Rows from block 7 of a small CTC audio transcriber, named by matrix and row number. Rows with one number within an expert belong to one neuron, the router's apart. Each number is 128 + 32 x the weight over its row's rms, rounded and kept within 0 to 255. All counts start at 0. Numbers have three digits each.
Before each expert's rows are labels from the 100 clips, of 14976, where the router gives the expert most weight on average: "strongest on" is what is common among them; "loudest band" is the band of the loudest frequency at the time of the peak. Only what is clearly more common there than usual is listed. The data: short read English sentences (LibriTTS-R). In brackets: how many of the 100.
# router: router (model.blocks.7.mlp.router.weight, 16x128, trained with AdamW), inputs 0-42
# up: expert up (model.blocks.7.mlp.up, 16x128x128), inputs 0-42
# down: expert down (model.blocks.7.mlp.down, 16x128x128, transposed), outputs 0-42

# expert 6
strongest on: the word "i" (40)
loudest band: 1000 to 2000 Hz (29)
router.6:141099181137145106140076118169150124151152105134054118099136155164137118157107112113182085125166111062130136132142208194153086172
up.0:196156101144086113180089135126144133104140103126110130122107157130138159099122155163110141146083121122128152132140042148084106140
down.0:112124118167147158100164125090135195150136255157133165099111104140097119135100098083172125068084116086131112117107161188178095200
up.1:121127111095168123147088083111086166158186099096151131163143135064154120165126118112095183155164161189107156148112141102122089142
down.1:131146179194129164098072140100087094071111135118159151074142073091075060099093103153185132129118096087149109127092139099120128136
up.2:091172146140080102092106138111125075159098137123153117144118113148138114083188157118111113110087136074131159109117158158117132138
down.2:110128119147144129174118087175137155120123170134119095143110118090134166191173100152112126198124141168129087152139089111058187125
up.3:129113127127126122093137128114140199141101135127125162096132159097082089122124205077131067129098100137133134081160138146122125150
down.3:064102161107109139150108064164153155120114128088123124095099112136182173116164054101131160165146134163117124101151169075101177076
up.4:165129022099139163172123099149196101120088118105134119096160157141087121103123119140101152127142097121087123077140169122107127138
down.4:109136135120026094140084170112145179093131096182087140127097136113104143092146129160106140175123065131130157134152122100118125129
up.5:130088105169117149135090102141117142107127043144119171082150096125142077118165189151047164177134178096091137158144127129155137182
down.5:067073172145154103095134123094102170122123152077160181171084133088118171095137128137150115141157154172148126151107098129135134090
up.6:111108131098175131135011121096087086079179110111171113122169150073160120087138086147117150184112142078082177114100078158141184153
down.6:179119177147145156156212097069122156077121121108132189153154156142118161122130093165065147147158123091160126065182085116126139185
up.7:058200034091108129103189082139126142109110063150166151126151119130092137135165162121161132165146110147082173123124154100117118206
down.7:190097133142124146126096165146204131117085136143081095111101130119152181124112151105104088141119137051153107098120100120175080121
up.8:108158139108096110124152183119095101128146172188102130105089106201078118140178167140118099048116103127125064140071097115135142092
down.8:168091205140152122096057085107131130158068144146120143120079126058151183126144067053134169158207114106071156144145119077093083161
up.9:136151146097137133115093106153118109132125108127189096117114098106064136127093125103144126125128091179086108122124139162136098090
down.9:126198103147139139224107124114107121084116137104093148143101098123191094102087159119081162128099109175101128078127155103064132151
up.10:159088164101144127099114137155165115071122191156127098150150095152100153157142091078117197114150148105091162141152087099131120171
down.10:109087098200124103090146120157115185148101104129135213119149122105097170112187128117154177223148100129109111091145150135127111153
up.11:106143097106145144115119101070123167103094095132097107110104109195083129195087081114177136115077141096128161107149131088092143100
down.11:127121093134083128108173136144163171098043123124143165139146096082116051117097117099120110149151120084125197136170107083086133178
up.12:070113168129110068134117118124117160127069176090116157150088138189138147137132110112138145149113128149129102106088152094143170175
down.12:161129096095136079061140110120174135141153105135116134204084138122141127109138137111068152075158094133083153140134139134115160160
up.13:134176163151109172156076121112173138122090115139112123121139161138185066110205140187132046123095127208116123142124113125151096162
down.13:147160182138155139105189141111077140184171140093108139169160108124158165127122117151138082144121123088123118154128176105096136104
up.14:159164157178096146146157155119163140192129109106164142164121086101131073102133155114159134202100163162186134152140164157093155200
down.14:144148143175226224100135150175158140109050125120154162121160093157148118110182158146131157143171131090054084109145141090179167112
up.15:191135096136088114134108120055132131117148154123120128131120119115113115091135157124111128178166107193117128104067179102065133128
down.15:165155127126130101151157084165158139139173091091147149106150168149193146071136124138129080128135122144106117135136131166078152152
up.16:137094160120065193184162119157172112104105100128164151127093162085113189131109129136132161132111039172124113160126102087108134202
down.16:155123110144176111069127129136096152152074104081140111144137143111121143175115113108121083098098169092163147176064099146128113166
up.17:107098136154130140134136098117150176146057114103146164103132089168128133140171128164126135095109186133095153174127119237089054157
down.17:112124102187190153148110117126136185077070126131119135148065116117155089152171123162161166080175157150094066108129144100143126105
up.18:134139156081191105167156126070180147118105110166116126136141104070128175118093126161139169088175147149138156111126149165130118118
down.18:177149092123149098063108131138121175152125144134114084114111116107106084157109158205161125156132108093160130115115139128174113061
up.19:125102151101079085140145130142189146144125127144110196177165114143113170143138086095102076101158169120116090179138118159132116178
down.19:117175141112151140104076217089068128106105144104074108145125076150114144110172137119107117134162145082139127123157103128138137133
up.20:170165139127080160064177110151109163078197149177138136133172141121160108153156131158164081131195100187143122143112182143061108089
down.20:188137071135109110151161142116181042144087072100181129106171119150091182087116102173062118141063106104107107135139116173151118140
up.21:135151141129115099165069138159108153110164102173130113092165094135132152151199152029108172132113073111185086151068079130131122126
down.21:115119040128139158157117141067134106112123139173146087155067153164064132174065080153088153131165190145213150100141171077140139181
up.22:174068118122169063165117147104087143144160118071095121156050113204151153109154117101096071096144115136103184105156104129113148072
down.22:120174148114170125082088133162129159130119174143115128096114120115151068113088160099111128151131167121080191119114169161188137150
up.23:160164091090113098143118112145199135105111145141136114100138166127205051129148140124201161132130051085163109155138103132068128088
down.23:092168144172127094136143124181171158131139102177153180105129221179103133148068076068164108154156117125202139106097144177141107140
up.24:093092115166078178125132143110117117069068149059210178156105118129119188194141102116132158089170120135149115094083144169144145159
down.24:103124117132178092058120150154075183182129110145135076116174149107117111114152138122118110087133112143147093137164164098136136128
up.25:150124143118085129127125071168136094109139138113147165111112127173121126150164185060097128161109154120160123160158127100116138148
down.25:107090144152118108131097132137138155127061151083114113181127104074217169083083111078100119087139164149150147116150132114110146101
up.26:121095153146148076119076130116184131132147096146109127144148140210226107083127156121143137133152117133060146181064110088156063097
down.26:100157078060158157111173155143082121126138152123138173123188121093116145135119128130115117077110118152141154121178150121135100175
up.27:214143115138112151165129132111134146183162080138127119160129193127096161126083103082173186128151128132193146117148149130108170124
down.27:120163204093094188107167127123159119172110150163135125124090085130182123207161138121119135087133107161131142119103063117117113135
up.28:148141101162168125094109163117180169134128129113098159143148115130162159115165160108179097227154109194135107112140147132168093104
down.28:149118131113103166140129182092156159125122170139111070128147102202152060113133106139088114131125072127119131150045088148136154116
up.29:110117125156159066108123048156109147183101127137148170141190153056130095150155138102156074115138104156114183140126156067099180076
down.29:104131154105122061129168140152127121152100109146148127127072207154173171128121132151150107148153071084129111120152154166082115107
up.30:204107054070119118144129104136137156153070186074114149118162115114114103140168147103153143169170129116148148099151117128163138146
down.30:119105128153149166123144133134146130173141186191070104143108138081119084091127171131155129136092112137153089141132071114076199141
up.31:097189100100150148116090142122156192082130120154135124131205100187109159125109160126100147118160089110099135112154076076153105160
down.31:132148137097126138139116127162128175155151079130114115109169131142091182108080153153129068088090153109131092120137123186136169100

# expert 2
strongest on: voice: male (99); the word "a" (29); the word "of" (26)
loudest band: 250 to 500 Hz (51)
router.2:118160157104085139103127145122108105111104103113090149141128212156060100156143133134139060069110138201054149176060185129146127172
up.0:133091164125101148130103179127170075158096137093152148127130095165161088163117123059146126096096198136135068131118148148084118200
down.0:130163192114128074074137113158103120084144099105103128101119128091157127195134116112148095133217157105141122130108098115189163124
up.1:084128080078190103102133136133047109151154134085070152099103147172129169141099163114140045155110106061081148124126095168075105097
down.1:176095073125086093117117150120110124140143092134143069151158096114127124122127137130139130186159141138124153137116116102105133131
up.2:130143109110119106159095089112124152146116132159054053127117167128122207145110096136124106116116138143122129137147099135128201138
down.2:073128101112138114141137121122088066179103137105136094120148107097208112096122126148143122098160119098122179143093137103136175173
up.3:116167157138128131138106171112136146134094134186103169130142163139092182145102164096147132137175106079104087142216122111143124154
down.3:144133090122176144161129125098090123125199143135068173160130106103130113150152160193152147161159181148115127138119138133117170092
up.4:186149163133134172088126130101135185146152080174154087201119166136144167124076125147101128163157093156179057131192169152079132114
down.4:167172141128129127112127134083107176160139182090108150033164173084104192125197073061129149172158131180055092089109114098147154106
up.5:105176088101140098111132171137157141046144160108139133184166043131069147142074126135108126152186130184155172132097096121152160156
down.5:101080130123145165085122161138123105126103103136165174139160095154164145093142091126088163131146106179070062089145068104164116150
up.6:163140170112128120135150155162223173056121104126084079139160095096103105084051090108154166089125109129123117112184147168097154111
down.6:169135164170151148126111095110159135127174155097135156129116093134162110137087116085123138114190101108071142100107156127141100103
up.7:158112153118162128115097070119136169105128096223143101181142070173121120137176153051189100142098108111087179129080158074129182104
down.7:107127155044145121112139154129195118127104188127152186157092126102174140096065143126124167035176125137130085071171139163129108146
up.8:114112088134138148188172141063130091093133110147194082092132174101073092093128151185127149092105114116097137130109175120187136158
down.8:083131132123188152104105096150100123166117144093149147180086137156118151078109159116202161072122088105120072100099088111144114133
up.9:117150113107219119136110110127151124143086089102146095089197205139139209145075096111177145187111100086112129185116103177126109116
down.9:095068096136142081172106126053147103096169100118169072159131120104208155116139086175114127132107160195181129116190100143088177072
up.10:116154128163132063157149089109121200104073099135123144143131148202199127119104143104163093143136129083133151146156153112118159079
down.10:153077114126073132125168167094172144169086165110103107105105118096068098117166151098151108165212108149147163195101160133069182145
up.11:136104144120132128157159101159195192165198059162145169165090150154054089146144099161191110109088119121122129164168144139093092108
down.11:095149126142150079092074074131141169176155170134164136103124143159159148102203085165139107101112192125097068165093142048152120113
up.12:155131104121112134167139205143211152117144081138132223105126097077148134127091123120131129127159140115170134103158119183194120106
down.12:127109154106139155165158131090144141172100074168121151151107060133162161113120124173192108149063135123114167135176140112184070121
up.13:138174154136085137155060126125091128157137212152150074098114144146124064138122141101149129041088167124108118122084111119091091132
down.13:125126089161150089075075099151091144133113077167117144137168172201115093124129095081088134116168125130142070165111117158138189097
up.14:114125135097107115121171115126109139124147131096082170096157074112109117087129062108125152068103117134141128159136076141070114170
down.14:124165144122188168124163083120100098151113096147065074099192138115151129134080105119128142150123180100099105152163158153168148118
up.15:104118105134144116085185132104123126132133116133072123155110158080087134187165172104110131083125147066073124152120189079057171049
down.15:155186159115114110118086095188154142023145133053147129126121162140149112144163127100126116122090157142162133132117099148073100161
up.16:157101156140118172112157105124173138150101124107078178129104140157087137133138147153107076102135107122065160161139134117091120140
down.16:140162150110135104137100134121127126121113107071136083102121104122120180145217155127180132128127150089106091117142107089130136160
up.17:159129152158111136131103170105055118125122128098129091099113127150183115207127101170052094133150219110131110099130164166110178162
down.17:103101126143082181139152101134145179100168174100136081114169103134085121101138111099131132131076113109139128151128115103134134161
up.18:156130169146104119106147187095163151174100110073151128135139107097146172163143140079114188106181104179135097114178155150123100104
down.18:128090119107086071091155161110135129120104150104066082128099160049076151102113112111110189184126131119109130107139115151166136113
up.19:107127149154091130136130129141091139123108111095153164121150095156100081149083143112095151079122125091119102088148097072118071119
down.19:173177116169127118090112155145117111125096106183099140178170126154108175145127134160153161108110130108144141129091154135118132115
up.20:155071129057132110141109147113075168094177125151071116076128118090095178137115119139130117093085199157087123165074090118192119098
down.20:122132068166137147131163125157181075151087087141134136114128163143143189166131128154121159156144097073156114106169089137167191139
up.21:115132163117148127150157139226112071122106148098109214150150115136128127154138158141095103151123053156057184111222102086185141141
down.21:125155142134168172111171136120115174124097079130168142058103181185153099129135089148124121161130135046182164099135146177121133184
up.22:129160110070170116090158153111108141124177162179169086153092189166111138114143048105170146112102057146100163147147163099116112145
down.22:108166146094067164077112137192101162175110132121083098093076119070150133134121143108146145089129148150159136163159130147074164160
up.23:100075156060094157133116131107153115081181152137189095143129157088156047187157090117165168142173114144096166092138146080127132160
down.23:130150096245127122137100134190111141134118142185096167122077114143143121114116131081148151097157142166097125130118135180148099149
up.24:107120123170083123120069182056129161105125168107105096193135156155153129101083132133112123120063096147118103126113138090120123067
down.24:112098165146116094116176105141148175158141141131194139153171126016157110083132138066148120141186139071116131103123151110136187131
up.25:093117098114132141171033131136146068144105184049141131111116142162156126132113151055122082111143132102121050114094079051134117138
down.25:161152053172095132088187108126121129150089054113149153148086088080121130146147188143079144126150191055141090082100124166116178171
up.26:045167143196140125092133106147176102141136099129114134146156100145103176105118112125093091087133215186076137143154109107115132133
down.26:145099179169087139092064117144071162179144129110137145158108109085122217104086149165126120108171104140108115125100122101156148181
up.27:090135142053203117160079134132095137138117139198138095199102126153155097099157114129138103113064096132130144091121120139098127142
down.27:126151150123105106094107101092148112185178084127161158191123171164191153090098092163081088139212128127112133137135105069082126099
up.28:079131162144198055154118113129152126148125075159122124104097108157127131110108135174085161140090114068141204120123092207116114121
down.28:144120058145085143133117111130115100126137180113146126147123105117187102169189144079137120102116183133134101137125173084111126120
up.29:079150133133163101132088096111093125143056100088126109137128168117114107113129162150107119166096093103087103173120094106152142084
down.29:105098099111099084130104168073161145115122091110120180114050165127091130149073109091134091054114106085167170143132138164089142083
up.30:112115093115151185101219132126110126131157111174117145057088104113055110124079094125129124088150154088127146152085095083137086125
down.30:158117114160133072115143079090095210084121129087161072120157117111160128167137172166126120094103104068142069143066116131157199157
up.31:089185114109146065043117181126128117105189168192126156124170170116164122142116148177146101108074117170177170090105108146137124183
down.31:063151129111114177128176126128150114073097090108039171145117125166098062130131093144145163067147131078127129134153108116136106140

# expert 3
strongest on: voice: female (90)
loudest band: 250 to 500 Hz (45); 500 to 1000 Hz (29)
router.3:110083166064135171138173135099098095165074167094110125108056107120172165192169114113090164175197129136139059105138165105131102119
up.0:115205124169125103145115100132124147136119128168133159164125142139186180113097133134111153146163087128195099144159113143128113090
down.0:105097131093121133215139098187130118163065118141068149161183111034154121115114101096156059110127169102096154086141168114146140102
up.1:130158135149133094156169127091096152187117169133125123117150155073085164114119196103123139126124110104161167137150100102186128116
down.1:127086109101156193156134125113093099178198135145119129112061181218119100143138069129110072161144159132100141083093150144099104078
up.2:142077177139114123080125117134100090150127093153152165165112090035145120163086168164149181120111126112157105097164147155111090122
down.2:146153168099045100144093111108084114075115127070145089124154159112109197090128182077110108113127161163140155094099134119142123138
up.3:117134107121129165154131084116162104140144156159072157137118084064109116155099124150128056064097183086109104151154142160186120160
down.3:064141108145087082156138115144057124083130097122182133119153177162156100160154130131168160125097124116082093149099104153172132152
up.4:129107116149122135171125077115111152143163110149171159116113120088128071162119127118116154151090088117103109166119068136159127082
down.4:180147184134117122156091087097114156095111190120095130123142177130101119144158130147145082122159131159134041131109123175155144076
up.5:127134087140152122066165191129077103090151114137124080128099151084163113163081109145112114143175184133115121113106108149115126115
down.5:158138121175146098100105143120181158221112124057154140096132139152069156106065156084077141070148149134069139062179129125140175152
up.6:092098158143134173101122130166102172118147150068148117116099166118139122156138078114117167075124162118133098095150128087117173123
down.6:127160137103111189098174144163144109136142129191177072090150125170116119159127162126080150141168096139130158148081071157092108125
up.7:089090126204172141176041133124146128121162141085101055108177142194104084176113151127143123100127162159074138114096149114123128120
down.7:110123154125136140133140149100204151088132104145123086125145124058122071127145133144150150103099138171182161135182161137111108112
up.8:163115111114113110110165097145149103135102120113142149108110086170127168180156151107171156185144065128099196147172152114131153121
down.8:139080132120107090125128128125095125172119175097132111071120125130143133155149119106121055112072035090079157079085087146116127061
up.9:131091152119065169122087101113147113072113124122132114132123094122157164172103155148186107170111166171113105121164171101095105155
down.9:117155107121079128115155127182105161157103110133186115197104146137113140116122122105130128098077126122100188115096080164167151077
up.10:173124109128142156086159130110146118131107057110130139136115119175160167092133163114186129105181122143168134082202144088155101095
down.10:182101128129172121178064141198110125165114119117103125161098164113176164151168141140118085122177099136107111174132102098087061130
up.11:085146164095160152186131077165179106139141129083156117109094147139154053138066150158123118096118110052111103082157108130148155121
down.11:106129164140169176149083101102090127159160081142108178092082095129088141174150096133104169115088129116144120113092085196053161105
up.12:137108090142126131065124134097139093174085189173153170117127097110125180080171126108064071094128176150073147142142148111109157140
down.12:204094143047073138137122184115141125129122079100144161127126137115150146145170144142176136200122116194073181117111129116115118101
up.13:159089143140104061127122108085085121150115149112186085151126099155160154160097111182163197122110053136176107098165164096113112096
down.13:108076106122151080112096093117079072121080118114133151126102163131096182065106174138099088150130137160074089139083098092111110104
up.14:168107112127119087175150133190100193083133082073099136139096144144139158097088090145102175159134094064135113119168155134059108064
down.14:139083126147132160130160115120206137109102079181133146106107166130121063139096169139166172093136175175170079160075118184162099103
up.15:077145110179145127089116168098142093192178125172119083112109114162138112098140185117089136164093109156153152128133223120187090108
down.15:118147085133122129180069141138207089104141186145136141087179110138121133166145136112068149136207127133173104111128106157142131146
up.16:143164143100094077155176154169100122130111136120090099171123074127094134106146178092124127172197084190169060131120149131131151153
down.16:138150047127111133110161114153071128102156184134129112113159143117151116124104145162124125108126090138103224073132147111125082176
up.17:121121128172133136112087097187133141160156035172105130136121136144119142062094072115100177162106167109082085127218070102210072133
down.17:052121126108129089133146160140149105106097150142136093144084079143136080128135092111115134088060102090107105137136161154115140134
up.18:156103133112154085174157126131121152176149073169118108149156187151139091105127155094135022119141128156117147080133095145129191098
down.18:110124170121121133175081165133148186097101133126133117124134175109130116053057079131184178104139077067122149186134141074104097152
up.19:151171178103077132144167186150171134135115100139180090134130141069137176114193155126147108140129127121169152204151070096124105132
down.19:069143111083159160175172113132134131126155159093109173203110110165108172097061178119170162146112059152144124105064108146120166090
up.20:114160091166108129100119128125070127107175144133189154115184125122161094114141125172105115139073093131113198152190084078146116143
down.20:139153131087092145149136134105093082098105177080076187136183133118136144116090068189163081160161147125140042107169098096135070150
up.21:134183123121061075127150129140149160133113158153062186122144125096130067082122144127119059141127136089108123086106078138103148111
down.21:171155152080072100125075146025114123136101077133118098141073109079074154061121139121113158170156158137102135199165099088108089113
up.22:121111140106127086109089120069129086156155099114149121140125119118142183097075105158122125111074111101122114080130098142159130093
down.22:147130086163170119131158123149059177157109133112130115051136141102104173150126129112130113120065118116053128151129189085085112141
up.23:105134191096113185188141103127117099151133063116144101104097140161147094157104125105155143161139104095112128114153091148173103121
down.23:102116074128189120029143121106113124161118131162115085142082081101143122192075127122150124117090153142131145117103125111105130175
up.24:123125151128173077119115164096099128164089106142147149105094119074124110119110142078104133085104136076146151156130131165106155101
down.24:125115139125110129158105139151125084194218127124121166199074117173150087097116071155143151104111114140146111140156150145094126097
up.25:084123178172174083089096082121096124124108081168108170140139130115095130106067131128087097174109149141156106130085113074122159104
down.25:176121079140133141121084123098154050120122180152084114070139105091109128166091132104140155161102183083158154114150074180097188106
up.26:114136186187144127186098129085110124135151126180069102146122169144125120178161130031145160133126093071144192149210163125099147117
down.26:095164145121113138141112122099139132121125114154154165157188160080099150176133115113144115115139156048157078149063135127164108152
up.27:132142152116155146100123201146117124145156121172167115091130136189129123077117110085082150103113142082128200018089087073190135136
down.27:151141137098079136126126057132150152187075127101193146200123143110153117169126116139142104169202128133130127183140161166125138142
up.28:144143126178163111113113099147093146134142137129087135117107150140122160193171093179149081100123110130161211169177110095122153152
down.28:097070103092122171129131153061180088171157134163108122088142118165070125124147117102169072137090148172096114128097108152065150123
up.29:140150108136108136096133120177127136175089089085121112108083132142081112146174086158156129155133101110127153164149162213117127135
down.29:090070201134103140159152151185159174121153103188081111148100104104123130119139132045128175115073138091175094128099089107141084103
up.30:124189135118159061100116097119104116123128068083112125150073149125145107095122152137139126190163104134113166061122173142183126184
down.30:148093124132076128133075146116147131101096107187111093094191127158163174086121123113153124090074197144122213114144115106048090168
up.31:099138102089142101116148188101142144144162103128168118128179143141119141089092091079177169061114105135105134130124141138103132112
down.31:111124153175115090178146122222116152097136141091128165129160175162161075106168103097128122129182108152057151120154179155088130121

# expert 9
strongest on: voice: female (83)
loudest band: 4000 to 8000 Hz (93)
router.9:110109136122129153125143140184110029115170123108145144100129127139167086089147089116164163103106114156133133124170127174128196137
up.0:148135035140154190118121141072118140102160168087128140152103099105128125171145078130125122136079126143185112116186164086153104128
down.0:133144188092135148117110120136184111133150071107145106161135112101111048099113137160127122103136205121116107167074141119110140089
up.1:154145107141099163103148155151099152132118066127144126124135130104143142015086151150193158107099070124140197127114129157107146168
down.1:112122133128097103090160058148141102069114177084141159172113109206146150198131112126216092149076138104143114161130088116139091107
up.2:080169154098170103149229136135140133090077083131150175120111138132126136182102168073166140156127116139191155170144142138110040171
down.2:149172106154173115190104117180147067141102131113128117104094112115135096120073162156159197098130148166128117168136111141151167063
up.3:081149153079058125105150097127115108097154108169159175127125138137143210149121135096150097096175165113175154179076156111154123225
down.3:104137125133168092091124106113099146137174113204097149142125093212137181134116140158109198130142101127118088145144147134110133081
up.4:099115128135143135110118100126120130154141093165086184117104152153127153134110126112130097090103120077016112099122146105130123116
down.4:102140173114088199100148185058130139127162131190188138086091116124107136189170137147178165154201080173095128172101182094114130187
up.5:153091120170178078208107133163104128111194095110130112176103126161048100140112118130110127133099083136114113183115128100139130142
down.5:158143155121165129144140105119094118168105149073130117167122108062141195109119150218156125103121129139155207109150111151114086132
up.6:144153140120110148079138136102100113120167094055144154128077130112102107115162112089176161097138080151091143156115173098130119115
down.6:172142142115137126110116115144177140096141169127125192109063127086068152113106081163198101121095169077163096184108099132106111151
up.7:127131053124124138199094139081124140113124093157079054161126118117072074124167088114130127120096162174118153128103139162113105120
down.7:106085124180082102088204145098115114152164092093091161105141141152138138041136136078187166156185124066154132154117090157180101138
up.8:162164111160164117177114115148108181128147116111172141113152163099143063116142136130144120083183108101114145097097144150150097101
down.8:180158100118138196135191135086150137114109150122150145124160146118117114141109096128189092168110095088126157070092157101095140173
up.9:159170072112119146146134155113123157136140107153104131083104145078107102151110132129142160123091120098175074174076080095159160119
down.9:121122146125071216146181079122101155123148166125123171084159145167099112065134148125090109114163177109157154155157158127180142096
up.10:107150119134139165134114092156106142163125111134127115053132127142124082186131149088153151136191122143155086119176073121127122180
down.10:089101139075100157091136170102112124110135077107096125097139109104080120089155164221118142124131146160140130086076196105131144115
up.11:170103132188059140132061110110078070125074132072156111133105132111157060117108114105129078075152130093137142144119129120097093209
down.11:122137128091140131195157115149077171103108078170129061114088149106119151144157164137103188115165143117107143109122116095139152087
up.12:140151122199126117074144115097113146101164084145101086119163120139172073153119141087110140171124180094149140079045137140116132118
down.12:088145143135148123093090128172108126165148098105103165140083124124085146117145145171126117130122170119139151087099163137092125118
up.13:156133154085097138090126123080118090118149098071160141108085045152092146166093170123109118108143100105130116199176117130131117127
down.13:129161060088109172105126121166149104136150129098136116091129123148124113112122080097148102141071127159158136148124123150159132111
up.14:149153114118110209095094133179087113095102149126102103134148077137132051114129133113116093146095123094103135198106172080127119153
down.14:091101133115118118157135078119065122172180116171140034130127160135147067098135068149163075126194164131153211102102106153113156160
up.15:184184142154096115120137103120122097149125141158155155150128121090056210157110085142118170136103135106139186147120155125158112076
down.15:070127167087119084173152195119098143117146156114127129076091135176159134124131134139090118163123133105165128171105108138092155157
up.16:156110108151118164191090117137132174145174107168119065183193109104107154052122121146086150101131091126169142162129130163115091122
down.16:147115163108127144129183132103111148097115112145187137152159133202126157130124193153080145128100138160165156131061133082067102146
up.17:088090154122175156126077110143192190182096114148085172161122085128120136161142144120174175120105127168145126116125089126115114176
down.17:094120092122110095105161112089066102202151109081102180141106110121157129101117163130108110124181063148164106158107154086117142118
up.18:119152147147127084099127055117125141156122176162127104137156098134061080215139140106138122171164157057113168084080085083111105105
down.18:161139113143140151089154173115109118091093166142077155128136123139167158140153104171135138098028098109138108124153125132161061176
up.19:089157135140081165128124142112136116129159130105111160133159139126057139145144101124124156105124147111188160132098168150117134132
down.19:072074173188150071112158098135115118140120151122120154171044166126093137118112124122179155115121029153089150148182075135120159150
up.20:158136143173103169064105095135155151109128121250187098144077133211142136173113155145117153157083125109143136098115126128083092131
down.20:104127075133133140195142162152112105156072140144129183128133079119073114136100099125077116173157161140111135078155128189085094086
up.21:145115182121167174167166130126096151138125148125133133122137092138045135143116132103126064081164096120128139165148069172147095141
down.21:126113120215084091083110103136111086082098210181106077082174163144131152101107138124139106090147103125125139115135167148149051154
up.22:149108075086122157135100121089109130113121094129108092104116141084107118118144181169179106054082126129121154119116056074142129115
down.22:106115138125107074158178156133120157114100190101137133131113105161134115118109162170186165185105129145116091182109176163104173197
up.23:171150178097123114143094109148165148096060110167156195104104108146092136208129086073189112114130124136106187085106082085130118152
down.23:166122088072139125155102145115091137174100171141105102117203101124114123143166092108128193163078147173134142153115146144097140083
up.24:152116142180155159112078119105122133143117101166108109120147052107145161130119100143165097184190114197160130163147044114122144137
down.24:128195089169155110120113107117131123155122103078146096129195043176175107177212144137081126089136056112120103077116189136116123145
up.25:125103125128105139092097069131104150112161146135128113092131114163100183136150121152125136166082117177153198153139137145141188107
down.25:152122178149134090150172108141084094067144118112135167143134108152169122118072076104136137102169114119155110093102117110117090152
up.26:139118156099122071159140132113098118150178103181069107124178143141107200110163149091104185107178133114103142086105134108124147147
down.26:119065156160105123146104127073147153129115088125103131195110143107105151135152099154116122181126145204163111104090199099080107096
up.27:197071149121144166105117139156114099143126146095177117089143090073191123059109109098137074095160068124123150175172160097073120071
down.27:090095212091145150127102096165126132158109107071146141144106154133118109136098136128063134140098134176121185134089106097170096187
up.28:128166082180163139157088119160133165184129144110132130142158090096062169126105103158106150163152152159063188148170123176135140081
down.28:145176130124110114071112086082073153096182160164131161122141195144163148108096119142097110105127123167112118157147148081117137224
up.29:159114171134150123199103151120083076100103156181118126121100120132135138172145086098162188154131149058100157138132093191135073170
down.29:185154143095097119125148126113193120110069219160085120108127149146080166176082124101150137182164069152118110090090122050138073144
up.30:127148107038095152122124151135118137119158154134098116121089107127161082106176106115104169116072123112110178148147096153089125090
down.30:118083108132133133175107078140146088118136138180138175157085169113131084088128117135112105159133128095194137178133212107105188159
up.31:150129079154102117113147161168131133087101152125134139100125136193125116115124118118157119096106148117181183106116129122096100229
down.31:143114147136088086126127086158087107126134155145172164109133164121129124097127156128086161116165098145086147166115092086086100151